config.yaml
arch: "vit"
model: "multi-label image tagger"
dataset: "photos with spoken descriptions (Open Images, Localized Narratives)"
train_examples: 203450
image_size: 40
crop_scale_min: 0.5
horizontal_flip: true
rotation_deg: 5
norm: "layernorm"
norm_position: "pre"
activation: "silu"
mlp_ratio: 3
head_dim: 64
fused_qkv: false
bias: "none"
qk_norm: false
parallel_block: false
dropout: 0.1
inner_norm: false
moe: "top_k"
num_experts: 64
moe_every: 2
expert_mlp_ratio: 0.25
experts_per_token: 1
shared_expert: false
patch_size: [4, 4]
conv_stem: false
layers: 10
width: 320
positions: "learned"
pooling: "mean"
num_labels: 250
residual_init: "zero_last"
optimizer: "muon"
muon_scale: "spectral"
lr: 0.017
momentum: 0.9
nesterov: true
orthogonalizer: "newton_schulz_5"
adamw_lr_other_params: 0.0011
steps: 9800
batch_size: 64
epochs: 3.1
lr_schedule: "step"
warmup_steps: 190
weight_decay: 0.0
adamw_weight_decay_other_params: 0
Rows from block 3 of a small multi-label image tagger, named by matrix and row number. Rows with one number within an expert belong to one neuron, the router's apart. Each number is 500 + 40 x the weight over its row's rms, rounded and kept within 0 to 999. All counts start at 0. Numbers have three digits each.
Before each expert's rows are labels from the 100 images, of 14976, where the router gives the expert most weight on average: "peak at" is the part of the image that holds the peak. Only what is clearly more common there than usual is listed. The data: photos with spoken descriptions (Open Images, Localized Narratives).
# router: router (model.blocks.3.mlp.router.weight, 64x320, trained with AdamW), inputs 160-239
# up: expert up (model.blocks.3.mlp.up, 64x80x320), inputs 160-239
# down: expert down (model.blocks.3.mlp.down, 64x320x80, transposed), outputs 160-239

# expert 20
peak at: top left; top right
router.20:455486447459494510522498514528500442440501507490506510501555475480562423488453475482444541534541530532553497445520512524502563476545468497484508481495506568409548502467438545540489527505522498513477431579578452488463484493552531480528477493
up.0:531434526547477546501438462553518467485500562521541513443546439454525488583519526482470500473457481518548464506483506495541495472546534494571524513466441490508494541525516448501537501554463512498492474477520542450430501481468464494524538528
down.0:576471406490489499463539442448522498475441478471457532548527541524457483516491430491468445498516534518468546521476518490533571513476474511482603475518539453484486551467439465453441521493502476517534445492549464501451527495598477544523491566
up.1:475492467494501441519455539525463504492501489452499529516526499504477447449504568582463503430499435436495541553524473487529458460472486523556583468590512442427522472488546510535433557527490517478580522451565428507549545470495500489561545412
down.1:431535568516526522502481509480532544463487502531547518451498599514544527536532529451513431480458517535465483526496567546516480549443489457466494555469533440530511555477520442519516520486596531556485477522523509485555494490615453514485449475
up.2:457514507494578485461502457496407536506515502457481463521495468534555482451519514485502522452538513496488495487470423471414557499467509498501521448437525480544491457467589508469478499503499528433533549450468555530526411495515526554506483506
down.2:456530543520465451437529508507562528467487496486480492475455456533426515524458539551456532450500498538482561589496456462441565461499540444508524441496554472452565458467529526472471473416474540469570527486487489505497549524460476526512509552
up.3:481464526525547511495478529529470465457564473464533498543486537514542484503496528454395501518515471527432485500516499485516461418518403401593487468574511446533567500577495477476525531510492479514577515483477486516485513550563514498419561519
down.3:479524510426512483572441561478501444491586507490507408564534502493488442475582572546471484523519509404530489522462503463479455524566418585507466464542533487526500473553480430483436452491480514511512494479451521492526421498449505525549533500
up.4:520467534448535577520516474539513478554517527472536536527533473557460533467530515567491478427500486492510518474491538481496530512550489558446512428538531528435503472475474516509518508421479489452580553452565565534464454465600466528502474574
down.4:468544569536535461535520492481430515492502512456482515454449490468539464568447542570473432493451489498564510521492525533508456513518475487505529480512540459538480427536561455530558514480463446470405617532472534483521501504498544550510506473
up.5:518489538505489534518417363560527517484501538536485492534494511488519479497499529464530476561519469541378447491499501553465454484483445519503483429525519475488493479499453513522579477488521542532534540469489491476488567531465470526390517548
down.5:489472503462608570499445461499493500497433454467554484532459490559487572503525445506485491502438545486522483492542551544500487466448461532487521494430495554449487489445535581451521541473553524519529579483558438478514548522457524496509455504
up.6:463464492573548536433402533479587512490479534498480505491514517368576466502481498533460481544483543514494507496479519536542490485443471522521438567502523464481543408444495475536542560478510506458490565495541448491546544628475488390543508490
down.6:519484455504492444509487536460505491425495501500500545480520415433560480516508536453497485504546447577491627556510528551532478525545479487512496478487473518517436474436448548412489440506482570431525503499499491507485531454499496464493578495
up.7:505458513452515572530422532437574496495506497514523482560502585505525476469457544508527448439521530527523543429448488431523439515492455488441467490477506472539480568526484492558425522501548515552447512467488473526602483511550529466470467499
down.7:447446556494501542536559541537497477471497511515503504511457447497547431538480520544444488435594431553502565452397483532532448478486486513510468511496555486522435563555459528442486545477523500467477451530572526472448508544451470492531531500
up.8:460505547571450510442475485543576472484514484501464461565495467541519518547465530547519525445538584442478492508523524478530433509546540453535489423565533527465540443494459446490598510485543501516529453515512457532479557576503471393514531502
down.8:551524565519535469542511492524454475535501513616461526524412550427489499485581442476518555526504541477594538473558497466445478512543553513511505509607535508503532553523453454505518561447525496577570477485461492448536530471478475544455429515
up.9:471501424447511450504455436501469535510611538533476555531515498545480468492456538535480487530562519545499565435429482480470469480476494576532463486453595511477470416500566480519534532513557477482463510485461547520461492451493509539505458533
down.9:599539498465492525486514527589506521449503428515533426468473485507440487506442479550490457516523466493507510583521530491501453443461533455444532498495486486533451553585507535538474488554494566575563508483520484571423522481534472417465488480
up.10:568532550484469492461465516515503481435447532522481492526471470446500448554496469477514543507581481513450504467465555512399545519503490535489516546451508562486503505463600509472493511448513483556426512497551555484544432482514514518512448546
down.10:451551508497524511468539561524481569513522484558461543513492533402507593458421503464513480525525443582503498520474474500486468545568533514504533472530505477479450511484516493444488476581520447558508438564482522523458517479516453459466492527
up.11:527559471532457464571465574536531466492525557537514517505534515444515486460473549498502564489550488453544491495471564574565508571493494486491602515501492452486494515527441515521460492495431520524455465515557484521528508496472514587550548496
down.11:480521473542445520542523478597478483520525482591496526465425490542532575570527518540545580520496476533498515478454472445467396467482477487442539509491529483618498544498398511551515513457488468532509489524458508485595453523466509583455459576
up.12:489534457483518511519501401473498449562476499540605480442435452527548501543507481475463528510469592589498499490552503416424507474498530542496436462496553549523485527510421587500549478499430502409450548478409420485465553513508514538443464559
down.12:525473531503483493567445456517448520414506503446469531510519557438496521490561473536505538602474461454530546513466452544451461582477495497525488509515494503481489525481497442482502490482432549468514499480544485467552496479547452469565520442
up.13:485454463463467531438508535509448462453507460527554477487532526560488428523574552497458468444513510497483509491453493453529448510424470511472575451441535418484520473524473545482422410523551537477536485536438546443527492463528515511510435543
down.13:487492514525510505515519442512444487494488517491558438580409430535467475509596530477454475549483455436530439520523438524440549496521415526544499542476515478494552568469529457502506502503477486472510476497426552444492435510521539452489443515
up.33:528474500535483533483480605511498506475482497503453502491452527428501541461572494461554443473514450459465542534568501488489480508539442502412497479539390458569475445509499505461479582466438510555451518422485485471500637425549477579437502534
down.33:511525437585492485483491509553561509514526487486520481546489495502454497536509496510528567462525553439471545471472495443458568543499523521561559471518491519495508495519465531465548425454424530459562549477538556426486513484538456536555487475
up.34:479538504602477448557548562462553527499446514428493481422500453507534495530438487490490512469520515500482466500465524500534589529522532480513459494488433443460500513549481470483586523532449524498534483503449549440469520469443491586514449525
down.34:534479504545499538541490530530486491431496499506538585504477514550491487428525452487506521463444515462524487490559464521486465507429504506436538473487529493492549504527541555574442501433538457462552501470482552462538499504444464531471514436
up.35:518466467470487449618470477461488507527447537571465565518460473527502521466541599504521519555520564472477481484534497523537436513508505539504546424476464500482520461463536512526423466505509474511529528529465493525526483504481525467545565492
down.35:491475485523529508480509503512530586485473521477469500524542499470463517480484498546535440491532559449522511554482430494598466469450608518482510514469472526521543506488469419561532433566520498594483512490470526448590525449518523529477407556
up.36:507436510412453469485440520507590503526562533453482556469538453553557509494525549474492486533528472490549501539465534585541485430518477493503509555439620544580507465483499518469520559545490459474491495492566573477555518425508486486470447563
down.36:423488477493572510503472440567429480430546501462446528493496503522477462563511450519490428558514492488552561494474475517466492540403507523512492549510519531483534561486536526480470470515499474569592526472422443524436425487496528484460557503

# expert 43
peak at: top centre
router.43:479479497526474456494550567560504502584452465491461491503552495530464546488464452511558566621487533467523574491482516556491478464438460486544453484549451535382488541492440486502433498474522555478462482515468512441540423557496584527503510450
up.19:564483573440462593461525527462449540549552504427455438594442491488482480557563507521483462551478458511551473512487473598445525481452396490543490554490514592483491461564505501437478535477515495554458551467494498431484485485544467520487480472
down.19:495540527513496475435473476475571486598351474460490513532439485475598515566481528490526477488456547504518483527403518514513485482594499512527519524473555475485534508452469467463490547500413431510503476471548491543442435491496476486524442512
up.20:472466517558585535475446506506504544545570513449499477475477549424537478476526510499494503419522495481514492533478554546509441503468503490502515522515537406433446483498493454542506479545540569443454515480435428518512477525540513503460500525
down.20:547474460509532502506461496466444531537520514514455544520511491452498518469474472481516458541515491542506541441449540402510557513519438472493454505432471460469518409456530551480504545498437418452453551493441498503560502548504471577485517535
up.21:494534423462495527513466545501462545547537466494473529475544573541499547449521471463539481492439526447488445489498464474517453553536533517471563550519499493553492393506375479517488481510492557470520506501474495458542520505499506484494515505
down.21:487435461499476479547568472485526542439536526494459520485467458528495468548505521496440439490506435527469457559545528542438487427478516432454474490485524555511453581524497450409508452512553484516519461515505469509474576472549487481508455477
up.22:582495473587441491550473521498502443527529488522507552501457477529489541434539539496543530416476624441482488490617550475416549483515480442530543513559436458532494508428462561504470513531514596516519548593569546467502437524467492438527545529
down.22:487477472486461428456532481485590537456506495559441480464480548516482489520605535491517503510463524430438567436480568445573509475491491539487437476441543548569526508433548523525526518502553492519482421568465503565490549384531520478464497492
up.23:530553514530448476441490409591439470499496467527522457514451437489463546523556469444514534529517469518508523534434516491531530459484480520469520488557544456545458504591527434504484479541526538524558516486435483519491555501491537595487518472
down.23:537525456439500580522493472450521488444475461539584499548571489513471502506467482444536549515489568470417492457494443496481573490510423509531522511523466518504512473564531485555510482505521534542503470487506537483486515505522525457462515511
up.24:513522473530418551518538421489471467576505474518566525519478532437485526520540488482465472444521495569468535493501468457479499513521477604525480443534518584533519506506449516455459539480466426542461531488503469432493439507565531508560509509
down.24:510503586556498511528502492504538565534457475542541529464538473509451491461526501470591456536500450531510503498547526481450550448463542495557500479523482494493563430490503521523495456516474519514477448524475606570470463489410551508494515621
up.25:472511565462464522482453446498552547451506525529438494569489447527548506571444498511497526516554453515609450507406450526457552453440542483497493498473515485558540471509522411512537462519457565480542532519525539484442569567526445431500485572
down.25:461511512503410538561459476499521528598417535484521438471531458455458470489535534491500551577538474463571568460490478510596495476493473569490480566545562442475523570458425414483538549381545441487515506536492486522558535498493450531558566505
up.26:451518522433486486516461467494473540494638478514623534460615494475573485546557487498483496459459508516433526509479516488422503540558467611462568526458508485444504413545498456462484496475573535530613493561552496478487514500528516473449462512
down.26:567495404526567467531496582478481553540528508459498613438422488483468478509491524527411426545498455532532548480467540459524484418520448518566495515483483519487528524510524541465454520535489482469395506493477429510533551478493520529524521521
up.27:506536440497543482513495494509502479578540504509434492438555464412485497507533511515491515447501573470410544429502476466472519493497460511476496430391554457478556549513477465531513521513551504447518433560502565461544482506500477514558464491
down.27:528454496534501512526605544526469461476439540458483566494549560382492507472544491427499549483538504464478501546540535447478476495396526458519569539547505532467508524417514448566444491554510519511530526507463475477511518474550516571487449505
up.28:518465502507505503450509482527457454495522500537489498570545496481563510440587519484487578503430468448454492606528458490535529491546473492499486450471560481550453560522524492551452479465542515479455557481534450572512469529573463514369498490
down.28:414453488447423532523614459467504468529534513588511496485530477513477475491492482489542596406477514534418506484430516465611518470551462445575506477515538490526540506498478500458512545510489444529531494495524514466536476503505513487601483513
up.29:483501503597415454449500504478504514483447520521472525478420500512494578484513502483471556504462448529480407554501452453473546459442481524459523408483497535556484563500504580505549542473497460473524441557506537482532493509542496524570512458
down.29:491538536522502483499515509512496482426441499430422514509551494515456536548524513488528518564491475529588536482513542502444479468466529548533530469523575483483465485478461423512517497519517451524525482537511545555489526526495498447511484520
up.30:475523450553529509536448572482494452514579514530473500508496466462530489429508518591482473529554470448529499550489588548512471485403469484462486570514495579511542504499436569504507527519494534535488500541525529472562587456508465459491475527
down.30:514566508449546486500466479544499463524495454497504534536510457518492477501487514453511466484520527513489476458507535434488565572577536485506479490472482506499533523499457507494493498496437546559486484452527438430511451400530530496557461520
up.31:481474517428471494450468444521558530473518497590474527537500519478568488533584498554528534518506483515520512495513467433478535492449457589516476503543495504437507502477591424504471510457444449535468475526430524562396471566509516462585434614
down.31:519432582477531523554452514519432447537449501461546479519469459438476540422484563518527439479556480447532422494549482487483532530505389510512509518512441533514507545541588538553485490505508425536472504443514530418578533464481490458479542536
up.32:531544476596574549501447535446443442547530477493505481418508556466506564574636545551446542488496439518444449535502487518450450463500431576531493514540554506493551474512440537563483461470510474499460457488499433474548420518473547602605468574
down.32:509538555544527510403528565461526542547466477446472532492441484488523480489506388533514488486499479503510433460532488485504514600478462436470510526466499568482528460459525544534538543444530487530553449489495421496481499479504552551443439443
up.33:453491444529481508490505444509472557554532536507516504502440540495569484543542492484525445510484458415468450484464496481516484467446472539462520485495571489500523444462577495468577485500545400510486490524402433507464503512520492485592567468
down.33:473546481524478522489468499517501506488442524426403545458549476518426485481443477525520520522547543437445411541530421461450429463499453476493582478507525537503509515535451441554502474447518502484520465515548552564509517434518586481441408492
up.34:551507465533485459436487452459498557482466526469452507453616479594545491509534454513472404471542534449546505534419450491550515460481485498421559499467459519566474540499572471464515516556574576545462483535465547499511509530509540564438545548
down.34:404551440452456511528503486470546430516545552533478471530453543472489562529533468437550420537478536534554488539485406508547462543483486539448541466491456548533474502422506513500547477483453582461509591450524491520492480484481431462583497536
up.35:516499473518482497451505492495529418584446462527500474523512489508475581535474484527547495473479562537474506477439446453503553514511429462488511508413453473528496500490493456475543542513556504532499484501477474513466542494517528473508442527
down.35:578507508521567525535483511504514528450479519448481479512507527511465499433621542517478472465512466510504545545501464550500510547556538446537474493577484543535625455564506506467511501535475468511509464498562661543488524506506440525474526534
up.36:512549485473509517520484517504448521489552512540511453453464543532487455520469518562453422492433504512478506481502519469553441431513458556482530500508474443401477512517519494437470517499555479511518468478478479423458441487482529507494483587
down.36:457515548432503555508537465479498514574418441488453554501448523492555479567452475573488488519513479576547424480552462545452491532442504564478435520472492574493528527528590506504488487472475521445537469557469497548484466547482481490508494440

# expert 8
peak at: top centre
router.8:474504490497570508455464499410587570485494469530497508464550468511480493520492513516454508496510487483523497586434465447472520487463519473507468429462525517520479454471452504488609447557543472501508535484537485610497508438508492441556509438
up.19:532534583487570541457527582453515545513517518569517493542506494521475525478531468517477506466479489495503500468540544474526495481472529412463507473547511535587454558512519541432480513488463539534516539489551557421529532533514461470522443529
down.19:543495477564530495546538495492538474520484470535457555474528476584441591529498529451510523460493475561496538494456483532461571527482547525489442523492530457447545547519532528503519531511516545492454407479484539477469483502522520493541480509
up.20:558538523513471495581538466468494565438535507556483537522436497414475516506497478490426542456521523517472518591448454468474551473477551452595487495574479496484458477518489501529499495551506527540480498448522449526527533501478480412453402428
down.20:491519518449531469505520493480481487563522527523493552559548460518502508518617427453575516449565487523477487523449648526446562490542436509480525503561495547510518485558497539467457477541493480517517424475527511482535502468539538534476486505
up.21:480524500480505543481447541501505466450400543506505511503516542513454486489544519532476517476499574517463429498559483544466600462473479444489540518475489525500520522481514469541512558483514466469574551498446495452499535518476497481405501552
down.21:486514460481500531478469497442546431532425518556461470517576452488513481524427540465567568593492490539481565563432502513532533438482448426488514493478505450539487443483465475508486454532515526480463447540526554509484425554534533517620578530
up.22:497549528495580492500563567493542440452468553578560503476522579508508489464443474527514495484523532449429507531443490529480415549468489505466491426467476549471531437416540522551504545454537519510560511459555501510442499551496533494411515564
down.22:503474509478467479572601549499450454469466495523462434436422532423476473531575500493497485461483533478524491474494537486521536531497478565514435443515524440495510491500587488519552475422514542560463432438533507576455485511482420529408436504
up.23:552496492409516572510526488489487503512529451459484547538517465464509504473493511546557477479518462497561527469498483542490471538443518524452419503511501583510481427528508520528432486487521602436511519449511463553383558472512503513499493424
down.23:477467452505512535560600506576447527467500535487500524525563519477556476479496454542529441413523510482477511501438522554419461511495505434510518439465571531494487536542579473592509471526504469513552508467496472574447464499448478470518511542
up.24:495574514501485504537511491512499497605525464549517527537466509556522480475438460527494569463495564444478486500531462512564496521548534527483553548458567487517521464537469483555461454500536513504533513550471498522446444579489525538438529463
down.24:511572539462538538479467441559513514588500498502489492441438442525489521535571497524455482513554544528467540507431573501409427434453500560558559519509550499509560525483538522547519473477473414488487458542515488467516498461472537546609464523
up.25:428502462420477475505530518470554522542533494544527543482487524486457456417538556491462493481487581516450450550513556444494533480470479501494544518568514499423508528472438506526524477442470503475454442516495480498479474555581502518477435450
down.25:540562546512470479454493514510462495464522547517438582498533518496520458475518536457450505489447510518498507458456481465425451379451522533467450518468468516475536512534481593491531467513544518524414497545484511482527490519482468523451552444
up.26:494497509545500503454412507534442465507482506508534536480496500558479492374485489471516606463512465541529541458518530378613546477559486478458556493462490426500528453513490516542488552447461507486523510497454551452509453473523490486604540492
down.26:533500540466483437500553528427511579468413436520454452513542431526489479492496534491465500575454450493536517593416507477466507444463471495532478499410503556545526499507568543589494496531511478493479481513468463529548505536514538488590465495
up.27:451440541482520494549463456455485450508601543485563412498499507460485541569430532535520558473503538434559491550458619493560437458498494476518503580463547567583528461512529464507478545455450465471455529442548433469574529426570516469492469516
down.27:556505533480468463535542527599559448501437492497487470505463466487466501437585491513536498438499554436532553517566442457500508449528537447509542505509473495480516449443423468560526450403540600462527537533521492468502488517498425476520536461
up.28:540562560571450380521561447454516591496425480483517473438482444576563518478493470517535500505522496532565492544446523463531478474455472496543441499451510483469529499514447469499541485490531519547400463515493459485516511452520521488610524483
down.28:442483432486508539507580447439472546470554523556510476513552550483487485601486508503403525497520546442566464544614468497531503488498547513543471469593590520483462465499452474481572548536474496478510494497447534532482456511452508443494454460
up.29:492433514545525502517495468487489471524515470479484483510567430479490501476438476523553443512538465554551534481604467441489530525489454471448407493499508501450499505536492452497529557519482596543436451507502487558493544503475508445512567482
down.29:461423534526548504583527503510505563476570605524487516503480466494459421466508581536491478497561406474456510490465447506536408473500503517520462524466573526498515518517555454540559506497491531504493489541535464519523469472456544495542486580
up.30:527473464523444494485522612483550476581468528478472477509483554539584514545440516567506521530532518428507464568493544548543490490497424439442511554522480464488499484537522487479481522520450478541480497561515452578541579488486529479395395490
down.30:502474567503509505496554487500497437498463590520518486454549468514568488515416501493508486501518478553481508496500546469567475526476560543468474439556591452488477611541526469466530511478569520492468501467465566492461517489477542501550553538
up.31:475501468535432447497536438495613490534490540533506434477522408436522520528477462494509495507533485461461511489481544474532472572517517492532375535457478493421494580544494470535452540565543551526527527494529475484445545519474498523450517470
down.31:556483582512504557454537489460493521509520497432505479467523499505549536517507412465476439551496460554613442517492562480483459427524587503497487517525519507523472511493490498510474548519456417518479469468464451504529482544484483464494480532
up.32:551480433462426469509515504531566448444504497466460471451558484510485421484459443440483493529513478493501494458495503402512545556511527506472439399447509493506477444488519488552474499553587481484503479548458516545475509516551506430474571420
down.32:509468510519486526486428506564553502592536549478514536541429478541477504591517476579573501496496485516521436446468481527513427508547488478495470461461501625561494479560512520496532523487495442478412473489493506473489468592586490562496421510
up.33:433444513455569489546411569474537575540530453500555536475484496514514489500501488431463499494582504475427501425569432479490480435472446480492578462572480527525482484454498511466477518512499453524504537545563530484481470541510486553489519488
down.33:455456486473509468418506467514536487469517510428497469513503513478475447495461483462498512521478496510506524522566535543513417443521508506473476442540526594505497487498536505533541548425454473555528566503482521552410514484477463483503539449
up.34:466449471499430479455483560516437541484436447463452510427444445502532483495456513471575469444435538490479485544478514501547493482515580551525521505501516505479514500469461522501508552505482533556468565524465470429501507451535541572540420514
down.34:376485448480528577476465520527498500574514516468575548507373538495448476535496521461522474489489529524503487548504468501469523459529424514558518451559520502445520433507439454459463531502514486470441473527459520513521406464532525479506502454
up.35:512457545464466512545480489515503453542538500443447492526519476466506448580497480493563489516486470548486445484541480479544477570511497502508530489474470551387481473519462544417533426466555511466498500573509459550510537446530495432523446411
down.35:504541487548485515522472581529490516424515398533447462493564531536509529483468518494466505477410488569525448528487485614474553439515547465544478469511547477519477492538527445437524607480550464428512534499475534552516533493494418464581490509
up.36:461454528510551510454542501448445518494486505493532487457539424468476537515566466472430464488558481471546516549458435458515426510547479501544473503565530453491485429566406514519512492447417477515591473520527525497427462601483484532494501513
down.36:503441479562534525505516451494544482458484501500464467525461497495507567534590465475441561486466506477508507379539550485596527427510556491551518544484412491416494525511542460500499521416533558475442497474446506469438484483510526530500526473

# expert 7
peak at: top left
router.7:464489540521540468539462495496518527527481454543566499483533501463494500524442451464426513449472469563464496461447489402480525477526547471509535434509550491494491513536534490505545492532551499506498506509514444610457491452423518521550443546
up.28:522536477474537459523546480485483499560463535560458481458490468533467479468454474494532564468504549495453542445493555451438457568534592459592496536590457509487480414537481507516541417485471459470527470519545487500553459480547499568428493481
down.28:493430453560441517516527493487426467528542503384544555492521490489548462529471513488507490553490505397571535553565492472545474543536559443547566531452490541506493482512585456404492491526495567428461489508501554484556495463453493496506529491
up.29:427471419449463554480491456528478530454478438480513552478567515510505459556479499499540415489504572489462502509557390532473487408470563481495562474520515492535492612540459514548524485510516532525551473544490478440593575436550523516468530549
down.29:452526477487527630443426525561527470470493512482480589492532502502491482498607507480469514540431455417438449491451547505507574528525464493477542425508536590581430495520517548495439507591504390462442541578450529458458512507466469533438413457
up.30:477474467412540586525564501477525555580569576529541570564482537522432510448485471482563479508496495489470521428478461466519465465515518577553500483534547423414524458500350521514526462467505456507526498467533554495529424566501509500475465467
down.30:502464451478472425540495463507479499480477382464528447457547435452571435498504539452544538466521485510517470478471502541515492429530497475501478513499483469510479481438465506542505461489555462519498512509553497445501494469409469375489483464
up.31:452557469448529454448477472445443531427464469413551543495488495482519463522447487488465536496552450497434539462498451468494482453515486535494450502504462481533504534545553468502557510542514457571563435471494519453499520552520493487593480447
down.31:492498550541516414521560547433529492466601560477512523530511525467459573535515523500455547490492507524474498537545510464491400547533450526467453515530576519484433500562497561518559511436544510532460539480482499525478488505497477532504437471
up.32:498510418469559489443477496493460509494531534502406533510533419469512457481500417488483520520522463507473475394537495461557490429508495471512543515487495484519487581498466447465479516500518470571508507510496525486618474524489521518534508460
down.32:516467586560491461481512492486528423481600517550531442535529470461478559554593513486445530458519529535471441531516510571528398487549455492498543467489543509482522521544403453496472441462514529530467504512485528527432566483503518606535476533
up.33:510520567472423490498529479521416489515549513488503496508511495465557456475553552503534520594547482425417549524532475547464555526547530555432477434450557492560459444504415476508514586491431530509533483556557593494500520555484513444480467507
down.33:572507445526469553457547539473527459451448423518454548482455479514452520565513493512483519560517470560512525449404446519520544447459468413532533503511465484498543556444552492516469453432497448570556504504520481529496501496471551475489576491
up.34:540505542485486391576466533517572449490551503550533498465483533589502526470513435535520433493462451570608537517487496499557466467502496483414507538520452493484536482445584523523562490555481494489473529366538502490510497477451507503465504562
down.34:518521471524529602508465499517488560445525560441472430478480548496462544505514530530494512455439488511464533537459479469575483514515454564529492520507522480554522559536543482480501435516452467511525586508442537480498502537518523513483513513
up.35:446560521514478549540517526470490550491470422490469501487488459449512560540553541523588515507553497566502464580517417521501489505482540434524555524479506545491586570503571569542511517462531512489481471478504491545476492453475503518460457468
down.35:519435494591474541488567531529503487469492559453484503489546506507550461500447497482499446518514520549469548540431465408442478478548470467456545462516499493525552479416537597510522502493453497470503454421483539415462484465576501516407526552
up.36:498574531521474446470490493531433622477489537495503460463482435508523471460488477476529464539508534585549507534590441482413490475457534492545504497476504570504466502486521491535535498495523407497498495566539549528491546599453523557478539515
down.36:475474525484433512480546500538496474498493504445463445470453494441529462493554590512481496522525512462461477513460473535450546406523418425474466487581537475538437520532485534487487515498502538492530446508534557449438491494555537568437491505
up.37:421507463430537536470467453533496508503549576471492580437468509559444484486518427511542520543535577510494468447494510457456526519477516538485528490547529593467516475511495521566507492448521494533528391580479563524522455488518493469455499497
down.37:437449457499456569455422527485465508482513551517570563488541573467561580560486541444527550522509571491497485498516613539515439471468528515521488522475563510464469435499475455579515471496551431563483477535475444485541537478521532543630584495
up.38:469447537510583520528456476535590461545454543497486491520500454564535457451500533546485512535472557468533527572477553546511477531525507503521543527535538485491530489478532491487557504444490480432428542532507440506504529476511482553471541503
down.38:478546443500477532552425515505500531472553496541479461540488543501493504512445493457516501478519525490544466519556497440546502497551474496509472541493454571465401410506492462445488514488470548461514524514634537417558564528507526503511585499
up.39:490526491473476524480434582531485462427467496443479509543416562472471529466459572554535537501569531536519506475466591446461533471519435555531520504454556469519475520552539480521481539449439459438452534469489519512435461525437510496503438555
down.39:486511591583555503459479496539512563544448538488564468532421489458538503518523483553539486518489456533457473502510489482589437404468570465535506526407479560495529522430514514511514487448428548537524523473451467469513497571559508489483514533
up.40:563493499484539450438511512453594472565507490429547482476541489528505444473435471552532567503506447413465459473506527483498464454441555520558475607477477489489530512497430498493465561456601516491557394592427454471489524519550489531487493485
down.40:506456428481528539490536498501569459524507521495508441472420527504520529516523518478596485568567465447440627516498535497578457559505461515531452570525515441483520455409523455518491510550520502500516556483542506572509539458494500556490545540
up.41:461481433490547536499487525479478528512540558467424464568576540502518456501483511441476486524444507503471511534527531512495478505522464486474603539542501466468473449501487400486497428428445526511496542475600477459490488439537491525468535540
down.41:466490563559473496532521502470502495526486548552468470529466513480536518484462567508477475474484519420507470484509499503504512473519558396540434470447555578570520497425550492474529466489451584463478541485489448558460469506505538542523516511
up.42:498508450492426493517409538513518488432557524485495478466445528470524490518530418534502482463502476490501522477487564462460512432465524447508489542502512459516468522500487499469509462489418525567483535591498491502521499558486555460462538513
down.42:490465482498429487504495441485455407508466497496481536569433433563445479526511439474443547466490513486523445551544489467412527516501499502537497561533458476515534512509475541454567539501492454526557442529565548521349473484505425516435578434
up.43:541518469498473466447469468535552489475450509500491474552594466486463495476483469523488550454562620477510452501495586437547480569504454538507459494497438517509417517470560500536486575520425588490447473542492433475426500454470489541432526453
down.43:494593536565464506524478525384465453488437497559412443499514561434532576494529479531469500498465430508540495536531500426510434472524489461469620485490475554524535510537490410537446521512510470517502500501484544519522500476476522459553438498
up.44:455497419498504565548486543484462501518480494555533441511475538492585467494486547520535465487445452537546528533576520428459472483432505484511536497486464527471524555475440504509508534504480494506461478551493474496492508490510485485479428495
down.44:505570524525493439512592566464527582561459487471511494474493548532467514530508543489480490458548427464538472460429560483529489547520491535458518493523488484543509480497496522492507457464523536488426493468503494514449533535511485497482469563
up.45:494524500468554506465564436514503543502447469532507546591580464519567427522513490592441495421432514465456569497447511523458462497580453543492514460472538487535512568537472470525486538490585437526533555457536509520555432502459467508532455519
down.45:434576527449551575444453458444527498527565522517442461481556535483519481503485433504531561477520494482579517463483526494552507450535446497520537560544503441553491532549480567457454548484543452487498519565534493486470542412513536575417467499